Weights of a small class-conditioned image diffusion model.
Model: 7.39M parameters, 48-pixel images, arch unet, norm layernorm, activation gelu.
Rows from block 6 of a small class-conditioned image diffusion model, named by matrix and row number. Rows with one number belong to one channel. Each number is 500 + 25 x the weight over its row's rms, rounded and kept within 0 to 999. All counts start at 0. Numbers have three digits each.
After each channel's rows are labels from the 100 images, of 14848 (inputs lightly noised), where the channel reaches its highest value: "top examples" is what is common among them. Only what is clearly more common there than usual is listed. The data: capsule endoscopy frames (Kvasir-Capsule).
# convs0: first 3x3 conv (model.mid.2.convs.0.weight, 256x256x3x3, each kernel summed), inputs 128-255
# convs1: second 3x3 conv (model.mid.2.convs.1.weight, 256x256x3x3, transposed, each kernel summed), outputs 128-255

convs0.143:511509513541500533492537521495537505514526471489482502531476513518544485472465489529482492493509525506467516533505513481542475523486512517519522500493511504462540502546488525463491517497516481493497543476511446502492511494564466462470515481500517469510508476417510518481537523479527511515502523451489513481516529515506537509472514515498437497498515504490539498489531507538485463525518
convs1.143:502474461523567499509505503515501457492504501499528472498496500543514503532565504483492501558505435502524478527522499440496540504506502495504499470520503474467454536492480538527534490508495503519503461520468498563494519484481498493544517537492511509466528421487498501500489522513527499520502520496500528498515471497470478503479481453504528499502486472500458499502494453468459517516508
top examples: finding: ulcer; finding: reduced mucosal view

convs0.94:516513500497520516526553475485525554505504484497536502440467492492466492521492495483531519457499473458501493518479502513485479510477494483479526485510505477515504508498514501514517476491514499509509545482504501492543513530501470520490450511505475570520476521481506465516494485472508468523495518485479498538514481459469495523527489480514488506499447485502532473491470475485464517475528
convs1.94:521516495486500500481501503489502452494514498501474494500499501507524500478555477489486526554497503504479518514512494527479532499467516500500499509423502489504541527506433497475506509468532507509483519469485502500462406507467501512507510498489526484475474517522500500501495496500510496520501530540486532515424532503521510531469454475465488501581502528500524502500510455439515483514553
top examples: finding: pylorus

convs0.26:516493507490470490492526517504490511524478447505477472509500519510507478497483527503537524515512559454463517498488519505522499487518523478484480480545470470492542492499506510508471512456478484504513484496509473485457533498507506517499523476498480531463508444493486503517549487506472516545485512511493520511544504557495477457472492458475520479544519493530497471484483483517551486506494
convs1.26:476530509532499507513502501480501496484478499501506489498503502501489504479561494550514523527499508504513533490495504499502510503497478493502500496470505520503499549519504555501524523521511508507531531460504499490442488487474501508556489543549406491489496496524500500503523500501528501474506518570539472522546521500508498471491480525461532502514515498500514500500474472455532497448481
top examples: finding: ileocecal valve

convs0.165:506517481518530501485512456525512514486478503517479489480488429468513496477513534477461506540526465478480518453493531483567507488492512497465529484498506474534529509520523484487544523524502545548502532474495501442496494516517456480538508517488453544499496476522502542517468487493482482526479484524477483455434527510505473473515488512482495543500466510499495465462492474529481493513508
convs1.165:482511515484519500492513504484501485487522504497492500498502499497521505485527509551542469491506491504486543457539505528497530503504468500500498492554503582479480509490459503486503508519546514546488538537504499463509475536490499501514496513507459563497486530501506499499442492511479501487471472526472481505479514501484526495454493494513505495472448490500465504504485474452547489530485
top examples: finding: pylorus

convs0.235:490515460494474505492491534491503525516489469481489528471518518471518512510500516501476506488539493536518492412486481520503524507503488511525523490495482530417470502514528442510519502514494476513471528515506496516499417485505492506491519524486499465497507461515467488506496518476548511514512492521498515489497484516501506504517493544483516504510498518520484514448462505507499509531481
convs1.235:486567505470466499471498501490500461450537500500521502500499501534504500485510483508505540479499501500510482504417496500492532500523519498500501485460500514509543507506450538512502506502457471501483444531507500525523520511478500499519472515481513506469496482484502500500513496500497500503505490450509441537460408500522468542493549476484455500529476476499467501500489533474518521525556
top examples: finding: ileocecal valve

convs0.170:514497520511461538470527494503493524496496463553510536452510501473511474477532535473538506507503496471512491510498552480487500523447516493495509464502498508467476495487492508498532486504483525468485473485511512468511538512476488448477541505486449504443518500514472522517467493496452508492491451496515512523465506539528543505536502509503444477488505511475506482471511440481490496533484
convs1.170:482463482543525497489512504521497503437468503505514542501500501556479500518482520515476509518512496501477528465542467506521519499518545498502500508494502514515483512487513497502487480496501497511520487523487499451520483476491505502476453444497529473494476503529496498501503498507512499481498511521500502485505453504539468483503511492550442497554517496500545499503525493471474558412446
top examples: finding: reduced mucosal view

convs0.224:488529488472492486530506497479495535504480496496472495465496494502494487548536497499507531468507509499508442493493485494485483536502501508485526472511481478503439492521428468496492469528502534422506491496511460530532524513469541501494541472481534510482507495448520511509482496508465498525515505500484503508544484493505465488532467508517467515475476455496516511509486471488503524499480
convs1.224:466541484537500502463500502540501512436539500500581466499502502488503500494530489495447488463501498500519513456514499511528453501469495496499498498484501502522508459532465488510493541513543490505505524476531501434507507501479500501486505500495480484470521468487499500502544496502534499505503480484535477532495524501518504471514521463475475501491517536499538500499519528465498501545505
top examples: finding: angiectasia

convs0.156:489443486512520475483475521506482517500513502519494478473511479499475479491528516483486497483501428457491539521513559490493452515485486482497505531506512477504500487509519500489473495492494493556512530453516531556517463466534505500514451492527526518496482527551484491521504490484487502497502501503530524491539483470497506512518475522513504492498475514543499494491532503554493503459505
convs1.156:497504470535541501505505501472500474526461499501473543500505500476492502501526501514521497509501496500469496480468507500541540500499494498499506517460500459506500478530501501507504529482498526499501459526491501502473532504501500506522506445491486528461495510484498500501519503502525500488499504474503430506494489506456562503489524534506461500493510476501481501498540468522534515526539
top examples: finding: ileocecal valve

convs0.12:500476535494479508505504496532474487522474468509502489547507507524483552472485481475542498532508506484492500487525481515515498508525490484535514479449505508521525506515467522526523506481500511448514499538529521530522497516486483467493489488491514438501525518503513503509482506543570461503500501537512566485496449509525476497522521411502491505492499484551485481495522492493511489478506
convs1.12:486456505517553500496509502512500508507473501499545506501492501477488501487525496479484532501494508503548530445498494504517516498461473501500508485484503459568464500585484444490514483562469484518490557516498501516506432478535499506481499470563464552471506517477496500501476493494530496475487507512465527482477531496466500531498465453475510501506502523499461502501539548481509526505472
top examples: finding: ileocecal valve

convs0.191:469466501488489515484493526494502517482490537512549501424494508500484463473483487512488511512507458503467468510499497486511488496464517510501502512494500492532515485498507508493514478504463432496492507483494471512512476483522466505500483483474542529493502497532461482541515464511550461495491500532502529509493497462480475503538519484489531448525474518514500495534517469490464496506513
convs1.191:484508452483494501488486501501499480521501500500441533499500502497493498499469474499474472502502462501520585512468491518511516502485499491499503447518503495522476469541470469498490480546496501537487486457517500553479550483520501499526491555533520509474471464486511500502509500500491500494501536509496456509541484499499514492494480475469474498510480559504474500504506517513560514488464
top examples: finding: angiectasia

convs0.21:479487484487507520521497479538515468493483526501477533529555467540493472497515520432507486525510537483535468467497475515553513506577467490512452509507549534499492502518508513494428528508490477521469527484491544489502517485474488526489509484476510558499493484509461517509524450476490521522506515492477509513469517496484480509501541441533522505481495500478470498525510537476497495487472
convs1.21:534456466501542491528495501478501481448496496504504491500495501538519500517495531490462475468500470500462578435497496527490508500502497492501502472483497495516472468500493525557508526458515481506494429526509505564489490506510501495520467507467509495500490447474498500502535506496506501490493482507482516480489536498475488499519523491438521494461512482501500502500467428469497489451542
top examples: finding: pylorus

convs0.81:492498471495494505495524521505501513523497516468530491488473505492525486491545472468454504478493501499474494511505493511500505529478493488515485499557506465467445509501465476474495495514528597491482497496462506480461431497497500495533496532472538585535501475480523473513462536489514500522554506494531479485510500468484478528500483495517513471524495524487483510485498480502461528492524
convs1.81:514539514499478503494499501521501500450491500500518553500502501468533500500451478463492412507501458503535509491493503481497491499443530499501496464438502508531512565495523523507515472499521476471486482527505500516522522513488500496483495544487525457468518494479507500500537499501531500483497508519523471552508475498496493558491513530497485500535456521498532502498496489496506498525491
top examples: finding: reduced mucosal view; finding: ulcer

convs0.127:506444477483498508524510453505485496477478551543488480514520496477540493500469482554466502500533444484476535532494483498519486471529512492508499525542481468499501493499471482497523469468495547500513494495524499496487492481521515493517520495505570534477499446509515490519499524506515512506522504484471481507635513490513489498549490512492490508510490522516522485456516493489499494526538
convs1.127:539530483467542502462490501534500515519479501499483544500495501495501503482488516468467502506496479501520488494488494537521535502478514502499502479466501450478510514563509519495504489542503514527514474556535499478501519480488499494488468464467534455496502495503500500501524503503466500488496551506534508472429465502480508584471491480493528500541501549497571500500484508513561500499454
top examples: finding: ulcer; finding: angiectasia

convs0.44:500512472495499490477491441501496468486498586481496492510513519495509498519465492486518516501503518455484517519482502473498525499494516473482541506497501485501514506507490522481525520488480549507511525493502472535536463511538499481524518495523526419523464537531540504479476485502495526495527509486482507517523531505519561500526498506510482508517468531514478501539530507498542535545507
convs1.44:487517519469468502456492500521501479521530500499484564500500501482470501527433507517497508429498489501480536436497494539493525499475511502499508506512500515484542499507468522470517510538505488462502491524507501474543538469465501486420492488487482492433467521503500500502513498500536501548488499495510473485492482502553469476510509460494503499536506492499492501498564505518479496537515
top examples: finding: angiectasia

convs0.24:458508533470536508534531515477506502523497502470520499534538534508488493493526464490483509503518505502533497491496501526498511539488510509506496511506532525505534493518501505497466523468482497525492500517478511520495485513514517509484507466495500501501481490505490521506504577558529490465487454534514462479500526498497419505504507521499469474499500516480524542456454499509521518523514
convs1.24:492452443511516503526489501504500475492537500499547483499504502492543501485532470498499534527499522502437554489472485553530518502539481498501499534496503543499494491550506537507530518541511450516518521532485499496481520482524502495490479511517472499515565492554496498502515512502463501513507523496469502508538542498478509443511527480443514503520473498501457501495489514441502482496486
top examples: finding: pylorus

convs0.30:506555484512486522487526480533502520479498564502527500512521465522482533478522500516482504509528568559551505534488495461527496505522507510521468514506525540537471506507460536485512508508479492489536496487501547496534503483488508506450470507483493456532506492466490506498563533524526494534498490521460534506512496485484477468510497526498460505480438526493499509534502500487535503500519
convs1.30:531496471490518501488513502536499504547522501500519478499498502481479500500533507495469531487507499501476533470513501528500530502524513487500481519535502518512503465471516509523480458540503480527518467497539499526504502517523499500489528460478540464483530490484506501500566500505529499501491538456514540474518471497487508452473539517481428500505522515500479499499506488449487497442554
top examples: finding: ulcer

convs0.188:484507473478481482499513494503531531537450516494509477524519524511489477467540510548517509490492467452493481526488504466448501501499528464496532471474510487475505505488448498495495523465524564493483529510494503513475529511510513501496502482502526501501501538516506487503491491507483482547534518464486474584473491474505472518508534508492427460517471484507479473449479486493526467504496
convs1.188:453511518501434500527509502466501499471532497500522479501486502478503501529479491528465507525501491503439553464485499491501534497503498504497495488482501495488547473506511497507466489479490468499520464491471503505533501474470503499470478521473505435487506485538488502502536489496504497520510480493528520558471523504520530546474528502503512499484538491501500506497535484496512525454504
top examples: finding: reduced mucosal view

convs0.111:500525467497487542485528569502537523557490495490529500502469494541495472471454473449505470501474516502516494467493496495527471498523505455446501488475516498481476490498512544521461505468516528510511479511523487458542524499477512508475550503571441532503500513467461530483490515518503521465503490507492511505421474477497466512543505481489520532492474506488483478469470520466486484526486
convs1.111:492462554465512501494483501523501507499476499498477464500495498468516500475489508568498532499496547497472525463495484502503497497480472504499509466530499518531502498505499432511481477509516521525506517465531499504495492547507499504514540552536514525473501503474506498502500514507526498517459553509494527522494502498524513546493521462473515496535509511500523502502515463408511500475502
top examples: finding: angiectasia

convs0.140:554560478486498486511529480525499460514515526450500512521508470520457497529538519533495485542466538492473501537512446461513506511529523493490463510563524470537481481506459521509515504482470520508482527507521524520504489485490504523470535520525533483482485524461517482497531496490521540480505481451482523515489487485523486527521539496502504441493507499497488541500494499492524519496504
convs1.140:512549522550512498470494504534501536479456501501546486497493501464506504574506509549513541524499493500481482507507492537483554502548540510501494437533500488475474509508518514478456513569504494542512519467501499515487527495556501501504486450482537562437546462522507497506528490508529499475511510481504555511480479502487520537486480504467493499513477535496515500497468508495543481488503
top examples: finding: reduced mucosal view

convs0.10:468516496445526491506515493465484515486486513478527489506530466520460481529529456494456477499490492541491466491455495462532490484485500530460500494525486474514479500484515455498464513523520509477467511496543490490477516523432481515505515530491455557482456510544454492470501491472506485480468490499499470491550493541515464476464495540488528545478484444460528484522504517491482508477479
convs1.10:518527467494507499478503498548496521496483500495504482497495501478477505494494500563482510463496534502491546450490508540469492498465486504500492513567506533491477474489471507472519505505518512521500500536498496476520515561476499512444513512555445518476555447469509500501514504498511501493506552496496502495472515502464559478497543516451535502527465521500502502501524450464483472535492
top examples: finding: pylorus

convs0.77:524500526518534480531513501515509515522510496511457489532493551479509456519499531530488533507525480498493537551513512498506495508511531532509516519509515503520556497510514554503563530507531573561512543488515514526524513493541524518508556525500506534478501515525507508483510507504489511478502512514519537497502536506534550488537493534517516515472510509511521483555527494529516519505505
convs1.77:540531499486464502468497501524500477536484500500464551500498501549465502499520527594508515492498459502504500476451500504529525502508482496501501488525502495521481482530457464535496491551500486515506483525467500496486547486498500496519491503555493508497492538511505500501522506500510499550509458515465425504526482501484484503514505450515515501532498531501469501499479479484508501501520
top examples: finding: lymphangiectasia; finding: angiectasia

convs0.183:484495480501515484509465516505509519496488504556499485536542528522514541505481464509469492458511472500474480527499534508500527515520501443508493494491527493471478497493487475508463482530484477472497541508492478494504530500533485534493496547472509469496526498485496518495487496525539418481506516520496513545498491466503485524501528476479540484465553470490511511546507496439534487452454
convs1.183:517516537538496495473508504521499502505485496501492528505506505496488503528529471434483527502500501504514528513517481518473480490502497502499500535508508555518539511480466461471499502491505469465482529515536504483524473480429509516461469503515492433460501500538496502499529503507482501497484478504537535494475482491525492526526517510455479508486507564497511497497523466459535478501502
top examples: finding: reduced mucosal view

convs0.73:567539491498539518485517500500482557500499475485502496512466548490517488502491511470417509537534525437531527455457531514501514525481498534500495483493469511523497484526475450518545527482492530515488499536524506478459496502506496483523518493493459485490494485458504487529503483471497501483509484490486534471526501463457508511530500523492485497531465490533499435487503501531467478524504
convs1.73:496532551464549500481490499528498493486468499501434503500505498491497496514557498523512441527495491501502559483542500474534492501468491501499502469481497547498477514509473543473489501495506494523492542488467500532460511484476500487467507509529518536510503477522491503498510503499486499510507509492482549490536437500506517517517509503489522500502475472500470497500502486444495497464511
top examples: finding: pylorus

convs0.178:493579489499515515485507549526498518529484479523494486492512487515518506491476504528518496512495547538498485462478466497524491489483485476503533512486505515481536512502498498512503530496474521530513516487476536518538507516535493511504501517510510443505483511546515491487490510531501488481519511489479479509453489496516488492497488509521479498494468521513464484550499503498545514529499
convs1.178:453491516505529500490502500557499485529477500500494495500505500504480500541545487497529516467503508499453486479447507555485506499553490499498502453491499510501514496534494469516511503455485507484486481504487501517468503573498500499471456483494443527504495501578496500500518497500502500500485524502482458516498447497492467532466541498506490499425522490498517501500489533509497513439506
top examples: finding: ileocecal valve

convs0.79:480493517503474486508481515517510470475509469458532505480536522486475536479522502485598569468466499499510504536497493491475483468495512518490513484495483494498472533497509540535506491523455490499504504484462493481523514471503520505513502445460519501526488502527515517491483516484434534476472471489521449478508481510476527505502497502468520500470490514517496503527529524448518478461483
convs1.79:466524479529460500532504499437498439538461501499528452496516498473472501515493498500521460507492506498504530475503484558501493497485499494497499473500497482431501510524489454481509492484493515475488480522516500506559477474507500500505479549481528495436515510475493501498544494491526500503492566506539542526451497501485489502497481500498510500445500503499520499498552498536497501519502
top examples: finding: ileocecal valve

convs0.43:478440545516504481478511515500515534501500443454485485460525523519486523463501503508443529479512488541489529524510501495481487508531465541479526546538464501481512501488499511470483495444466477527473496496531469526508488486547498527491506493505536505475498505529494498520455516483482491524475515514523527460510552496520562508488492500489499448487518529547507502475494488541512496528485
convs1.43:516581481482430501550500501474501499501503500499466508500502501464533502500530481511553475508503468502504513508493505503556539501445533502501510462488502481497492499518484444464481479486470519503493461512510499463481516463485500492495484501475496537497537519497502501501495501499505499464502497459514471564488505500464526539525484546472571502492464508498506501499504501488475524489591
top examples: finding: angiectasia

convs0.49:526529521478521482557553453510509472487531505470504479515496490470524491525433477544474514501473490481466477513470503475484461510510508548484462489553529452486477485516474504490536459524544556503523539506485502524499522479485476511492521456467491488509504493509524490466498496453471483524547511474488469517506542478513520511498476507491517497507508475486517531474540496518481510487509
convs1.49:488471468511483498508495501489501526462548499499577487500494500486479501517484498513517472519499465500462493469486498527494489500461506506500502503492501534450484493455494494569454524526490493536502466511526500496506477486529499500471479492416490466464529489478499500500454499497497499510510499485517566529436493502510462524442488483500518500487492459499489501499471549537524578480495
top examples: finding: reduced mucosal view

convs0.134:511502492488494508514449469495504517497491527484475498506499516512476487497495494512549517494504441508518513510498493532487519496499542534484520541534497491476522492499491524511516468489498510517524475555515537538527500469547486495491457460495525497526477489552487515499473497569486491529511490489450444519522507527485490500505502487485507516514514531516483507442492497498480486521552
convs1.134:491523547465463501479501500537500511507533500500451507500503501509519500480481486523524488515500462500516554479497499484484532499467510502501505486489500473481482464521501481530451461446499504489511471522558501493539468478498500500479506488470518447498463498514496499500514494500505499489488512493515520481502571502458606543518474488511548500521512511500487501499525452502505483529520
top examples: finding: angiectasia

convs0.101:527518503512519476489453441512490507502525507518514496542518519502483501479486509502457516517493494485496498489531485481493483526492489498511497497526505530516528519502503552477518463508490513531521505474467505474448457535526507502474516441491529532446489492483512515531478530504494529496533500494486487467504548479493543536499502525523452482507514523524516479519472475490501503495495
convs1.101:483514518514470500501505503489496505474516503497545510500495502520518503529498504535468478499495508498448528492539478536545547493498485500502487500440500543472451497506493503477489482496504496480522464533427500466524513515487495489501509511487484499533509451506503499498532481501511500491482495488527520505534568501469513426504576478529511500506489483501526504499506504510470498473553
top examples: finding: pylorus

convs0.100:569487505489510497480496516484500486500469493547489460467484503470540488512503510502472486492499556436482490469478488478465504496466496499469532513484475521528490520508489515534508473530487503520531477496513502472491525495516503473527544464518557513485497487549524490515500497452438478477486482515461493496511514455508529474503502510481540507480520476489499493494493491498469501518533
convs1.100:509465486512512502500501500526502527488485498501442514500500499490473500513485511530468521524493521497473530491507514461492477498549503500496489486520499483488471471498465521518446483451504545450509461506518502553481477496446500500494504469486488452493489529441499501502502483501501498522492480474494543497494520503507516513523497489446516502514505452500533503500578487478494461509530
top examples: finding: pylorus

convs0.17:530568472483529513493477504503501500521501497481524512503479483540540503494497519502525492519484564517537453501487512526514555500501475505486514495513510542495466496491526542511519492529518493437542525499490500475495520514493478507495523492493475537527510471469501498491564484479560483503494495496483521496466499501508463487485499493479452519476513480466508487496478485462519497524514
convs1.17:508492517456480501467501500544500479495517500500515493500504501468499501491550491484483505493498523501507479510566502552507455500532500492500499507536500568550476516457492534502498498529488486535515515497506500500514444512481500495490446452510463478459511489526501500501506497499506500504505558502505536472524506500480540444513490510480515500540505488500471501500537563483492547432466
top examples: finding: ileocecal valve; finding: ulcer

convs0.93:495468488482489488533447463497495494512499494510464506500509467464455493556501498504500473460508493478487494517505508473526510473519503463505501440503487498498549490503455492465473445439529465514500537513464453500512436509531518465483530520502501419508500503499500499483504499533537518482505493533522534526563499511494501497515495498476483493496501502455478493470483477471523523463479
convs1.93:541451489537473500495493501545500452462528499498549500502498497480521498494504492572498519472497531496527463523486498516466520498472487497496504486484504480486486432520509501507487516534483513471514483497508499505546477488467501501498493494502530475423485563497498501498489500491525496510511479494461480482477504501530500518501504487472468502521468507503482497503498538516553495508475
top examples: finding: reduced mucosal view

convs0.216:511497474493550504480483459508469467525500446482495459474445494489549526539493519471467488496467510447478504537496515457446531498486477454469485470557498525498494501505542513497514462506525531508514489452538502513499522504515489468507475528495512531474465521500506523514475502473488487498477508533529526469494519500510540490471450517531489525512489513538519502550522531523465530521495
convs1.216:540503562472496500498501499503502483521472502498492525501508501538477502504531487477527484511505537498456503520508502506499493499512478501503502506510501502503465513477497457500509517471477529544513453515488500542499493434526501503469508523501511495543525498489514502498554502503512501506509482465537540548497471496492487526531468499510506499496492446496497504501539498487487466484506
top examples: finding: angiectasia

convs0.91:525522488500532465501495522514536506478487515552499518531458528525512491502510509529479470522480458470466476465491497507514509483523493523472535448520536477462532527494461503497528522523515557500475483533525489521481513477463509495490464455483511510476519487504491484491530523508493472503521500503495516544469556527507484547479521529505480495511515499481484473499463468537498545454489
convs1.91:543515511559501502527497499476499531463485501500515524501489501451470498476489508535540512534494492500433506508536473512498516501440496502500512455476501510456496476436516523548481456512507487539508517564453499520495495489515500518491552498461501518512526487477499500498447510498499500493515536494566480517508542503500509521536489500493485499557490474498474498502519504484512517524499
top examples: finding: reduced mucosal view