config.toml
model = "class-conditioned image diffusion model"
dataset = "capsule endoscopy frames (Kvasir-Capsule)"
train_examples = 42238
image_size = 48
horizontal_flip = true
conditioning = "class"
arch = "unet"
objective = "v"
cond_dim = 256
targets = ["finding"]
num_classes = 11
cond_dropout = 0.2
norm = "layernorm"
activation = "gelu"
channel_attention = "se"
pixel_unshuffle = 2
widths = [64, 128, 192, 256]
blocks_per_level = 1
scale_shift_norm = true
attention = true
upsampling = "transposed_conv"
init = "trunc_normal_002"
residual_init = "none"
optimizer = "muon"
muon_scale = "match_rms_adamw"
lr = 0.0076
momentum = 0.95
nesterov = false
orthogonalizer = "polar_express"
adamw_lr_other_params = 0.0021
steps = 6400
batch_size = 512
epochs = 77.6
lr_schedule = "wsd"
decay_fraction = 0.2
final_lr_fraction = 0
warmup_steps = 320
weight_decay = 0.1
adamw_weight_decay_other_params = 0.01
Rows from block 4 of a small class-conditioned image diffusion model, named by matrix and row number. Rows with one number belong to one channel. Each number is 500 + 25 x the weight over its row's rms, rounded and kept within 0 to 999. All counts start at 0. Numbers have three digits each.
After each channel's rows are labels from the 100 images, of 14848 (inputs lightly noised), where the channel reaches its highest value: "top examples" is what is common among them. Only what is clearly more common there than usual is listed. The data: capsule endoscopy frames (Kvasir-Capsule).
# convs0: first 3x3 conv (model.mid.0.convs.0.weight, 256x256x3x3, each kernel summed), inputs 128-191
# convs1: second 3x3 conv (model.mid.0.convs.1.weight, 256x256x3x3, transposed, each kernel summed), outputs 128-191

convs0.75:514465500511507490469477522491486495477508489524532493487504512535481502479493496514489491484545400468503545523495512501475497472520509490519522543549480446453518515495486542485533491508516503
convs1.75:512519504488500511489480501523547493441525521468456500520499467465518476458506455504498495483520501500498538522500510511572487494481485507509508515500503483497499495525515517493500485501479448
top examples: finding: angiectasia; finding: ulcer

convs0.65:485497482534490492536511473510488498506473537471506500527463489551513492507516497475492506501474522481487443473488472502450515514499484513537459453531501524477474494505524549472523462477521483
convs1.65:504499498542496505513485516499515498467553465543518500501506512468479456536495424538513556515479497502500530439507489505476533530490465502487508491495503470499514527506492463498495554491524506
top examples: finding: reduced mucosal view

convs0.161:516482515498511486488502494500496488484526517486489491450533479475519521517482541488506533500462475487528522511468501491507521501467484507474498498460489530513571495463481529515526484481519522
convs1.161:564491495527499485520478441472539538501504509524578498519507539502482544564480452488507536557488497500485472500515454515484508508517546469503496461499491517505487480513468499515500518494524549
top examples: finding: ileocecal valve; finding: reduced mucosal view

convs0.20:487489482480493507510478497506489501520494496531482463470520549511530489531510471498476510477517532426499539485531530497467501495491506500432523486519517489504442502509500475516515517492500506
convs1.20:515505502531499492479475527501541504499542537504494501543499470490486505513437512555502497503473498502505576489492492475509517500493487595499505516498497505501532518546497520495498486503453512
top examples: finding: ileocecal valve

convs0.199:502542516529488495475489518503496538505504476502534528522531438526490505481485482476452482534512570516492460509511476477475505501510445519474519493550526511553488496505522475481445485503482476
convs1.199:503471503502504515501488478477544499496530517530469505451497513459538543520491456517508521476494501501499519491494519511490500471479515500502488507502500504502427506522499471493493506465510491
top examples: finding: ulcer

convs0.121:540472476491481484487513537523530474501527531502496485544507514501506501517516499505522521514532547514505485526487454489545492483488524515516505523513501482507512498502487503502542466520512550
convs1.121:546548502495499521510460470513525535449511469576531499501502471470486510524499498545497510494508501510490551495504488558503520526536505511496509442501499515497518502490449478502500497480525533
top examples: finding: reduced mucosal view

convs0.151:487453506452495480484491512521479528472493514534495482454542509500494468470517477482478511465517446466494504516507519506487493492473487465488484517544480498481542498505543469495454502514481480
convs1.151:496496501549499520495479499509519483505478521489465502556498495467492492456541494512492473521532501504494572507495498504511512512531488541505482474499502482502525532491473495498499540490491522
top examples: finding: ileocecal valve; finding: blood fresh

convs0.243:524506469514509496510471502509502502492519498484511524517513510483521493510472520524528526506517453513499508506477447494518512505474504527517531485533518484389493493508500485508529487512495510
convs1.243:551518500465500475488502476479523457425482517469541499542500536522496518485516514515499541511480500498497499491497496491489475484484552468501471510501498497500532487507407533507501515502502493
top examples: finding: pylorus

convs0.225:503448506489474462495493499481479551470471529516488461473521546483504489490461519494488515483477499501478523480488450513467483494488502492481505506498502527488521502529491510493481479507484539
convs1.225:559503497455497525498428536565490489495501472500491495518508453476511515475533518513495553524429495502489531436499495528492513515451519515491528510496508446502539503523461504490504457457497516
top examples: finding: ileocecal valve; finding: foreign body

convs0.174:497554513479520491502497473463473535509446486468510493520482472523524522506505501461476501479497506488457509501510528502518512510512486500493542501514477475517432529532502509478444501512489521
convs1.174:529482497469497526455495497582486468506449482555509503486506465484548483478512473497495505509470503507493525471496516520514474534492517514494475491499508527499446492529453520498498475593503461
top examples: finding: ileocecal valve

convs0.245:526485501503486506512484498505521499524529493472508519509445522510515486517473490461483520521516455450490510490493487484507503529498508531459521511523496529490494500508506499513574509542566575
convs1.245:517473505522500509493463514490487531470508528432546501515499509448482480507502500525500511466522501501501536552496480531477522507499464521506462498500500560499508534445510493498499463498479486
top examples: finding: angiectasia

convs0.173:490550487488523513493485532473499498513494520453497504511501507493462502487502512505486480496502509505519521463506462526452503457528513480521499538485480515521521460482518508479480551517501504
convs1.173:464481502536503519528520494439492479518525518526491497467496489479532528493514493551489480536508497499504509490502548578487511472493481503508475468504497521503513563516479489493503518465513456
top examples: finding: pylorus

convs0.204:481484499492471489481465528486504484549496537505486455524488486502479501510493489479563494468495506469483468487483526516499500499500519487471521522505474496532536491482512580540534516444528433
convs1.204:488457506470506485519479495526474496530532505471459501488494504510513500518501536507496485499553500495514498489496443528435529497476464503496504523501496466499507542563457425508503501494514473
top examples: finding: ileocecal valve

convs0.5:487520470462528491523485506517481480526493561510485493513532503478535500489498516506483494514480523559462500506513528474558497491535500494480444537494531467506478508463470482481528537475519564
convs1.5:544498502500498483469442462543555525459534511541512498532507474453481520481467551507484500519498502508511582502501476489499497490459444519516515459498506532497470473508478495505493536497521504
top examples: finding: ulcer

convs0.106:537482495478481481511514438491507482502525507496494474487482484511482491512478496518531503492494496456502418521487454492479477471513500556490493491503550520502469505513471522509517503500498519
convs1.106:490504500498500535494503514529523530472519541504534499526502472452496470522498456546509524514489500496498510443503462494480506510498516489498511513499499516502507461505500495508499483521504526
top examples: finding: reduced mucosal view

convs0.203:538530519502505508451513483475527528472540496476484534489462490455553510497504524480503535518486516510477501505511487493532530521493499530478491503509512485494503509495517499506479540512556465
convs1.203:541492500468501507477506499504502488489489464513532502515506485478476527545495503510510508511511498502496527499497515509556501515537461487499509562496507481503500480518438510491501522503503508
top examples: finding: lymphangiectasia

convs0.80:494515490491485503450542491495516512530544570524492515448506480492476500478535485519522525553529526499501505502529498501477486531503497501471570520457488508548480495489493496457523499465535534
convs1.80:478471507531499501511443517497517463502498513522497502460498476485478520513517485546511534488491504500492457479491480505538468442496472512492474502497501426500505529527520489507500521484484477
top examples: finding: lymphangiectasia

convs0.152:552494478489527464484547499504455470490494544477516493495473506484503521491506518487513516485496485497430457487479504483519516488470499505487479459495522460485510523491519535521517478458530536
convs1.152:530487497529500528503531470536517525497465545540512501521500493495492458514474453563494498534482498496498514483510465486485512522474542498504505430502498536500461472507501482512503476529519547
top examples: finding: reduced mucosal view

convs0.149:527518508480514468522505502508497462516513487483481505541490504454522521510515459458519558515481556471479493569514521509532500501469516479518468509503506510510501524521502551512491502466512481
convs1.149:507471502495498483482492465539519546459541512550501498416502516530465525523535503548499518515483501491489470478504496479456532449477522487495497480504501536496456534524493490487505555507494511
top examples: finding: ileocecal valve

convs0.67:504463529496507501518464495522518495531495532533480487520460512495516484501453521516581558512514437442501524535514529511482499483492509485516506497475527453528543519510490528529518514521520547
convs1.67:506502501477500593495443480571504510496530521485487501507498461517473505453526497530497499467539500500497482499499446495499540491507488515505493504500498529500495496513471458509500447508502499
top examples: finding: ulcer

convs0.24:512481475526496484501458492517522462510511560472489534482510509485471492493511460529523523541452446467502478503520503510449482511508503506501522518469478562499531486519523521466521500543514480
convs1.24:529480498535499520501485497461530489500532538457518501521497552490528446471473491480514547460498504506498502483490465553505481456513501460489454517498503417502469558524462483519491490509449490
top examples: finding: pylorus

convs0.26:478534495536502489489521571503498524505506517501497464498484499486525490506452479511472511509488537512483489473471512486494468502469469482496503517495475499513537504493519488502477509506489504
convs1.26:480476500482499523495499519539535479518459501468513499532506483478493478553490506504521485507475499508496525494501442549501476476503509474497476492499502479500491501501526492497498505449511488
top examples: finding: blood fresh

convs0.239:495470461511504510522514461531491442491471531528527513497513525490502517523522488529503456458490478548475499514481469500529535512489519530565528498489521500523533521503532519497541483497531519
convs1.239:564490502535499477508487431524533574538470456483525500464502488464460451563490513497508508495463499504496532496502455514445526491497516496497479540498504513500502464524499478503496471505495531
top examples: finding: reduced mucosal view

convs0.62:470454505484466518485498574518532532491496492505540478496477475523491527475501465510475508538532597538552477482472479453498503483499518487518486515488494528509494502494495471486475518545462498
convs1.62:502499496445503512514542466507538529535549514502459505437495523510537539483511499518504490460531500489491490486510473575469483484484528508490528529505499458499481495523519495495504484472566461
top examples: finding: ileocecal valve; finding: ulcer

convs0.83:481480523480527499521492517503480529494513478476471513470479493509512473504515508482491515470504473440481467452493513522477509528481484488494480493523463467519446486506510468493484489502527501
convs1.83:471521501486500519491511504496519508433479532538511501564498518452481468448516488540501485511498500501504533547499484498525458456511527512496491504500499523500511521533505489521498521495471492
top examples: finding: blood fresh

convs0.122:506527493503505512486492445480511487509464482411500501514511512503503494478523495503487572538497513513508476506511530514491501513512484525482533465532510532527520501492527518505521527524511524
convs1.122:485501504477504541507522487525566495475501520481503502489506523471507449532507455569501507436528501502489540508507430554483523519531515502497459538498498486498472521464529538502497483498537516
top examples: finding: reduced mucosal view

convs0.76:514437523502481506535521441488503470515511506461515505523479501505506519506519496521482459517531471498504535549486507488543503525488509540508506537524525531521506515511502502488503502508517480
convs1.76:523491499514499482491458491518531495479496481514450499405502538522483517487475520502499544507532499501499513514503489499530489507500511496495544504498501547501489527552443487512500478514480460
top examples: finding: ileocecal valve

convs0.117:501475505479496496467462471513532480478540532556496520505483492483505491484578481488465498495510449464491487448488455558473505516497492496494515494501474514527501491488500483493495502516498511
convs1.117:455505499505501491511505541492509515507521498498504501475497516499503497521517522517501471510502501502496519510507464522508550492498506507499511432501500541499476487479503502496498465481499442
top examples: finding: ileocecal valve; finding: angiectasia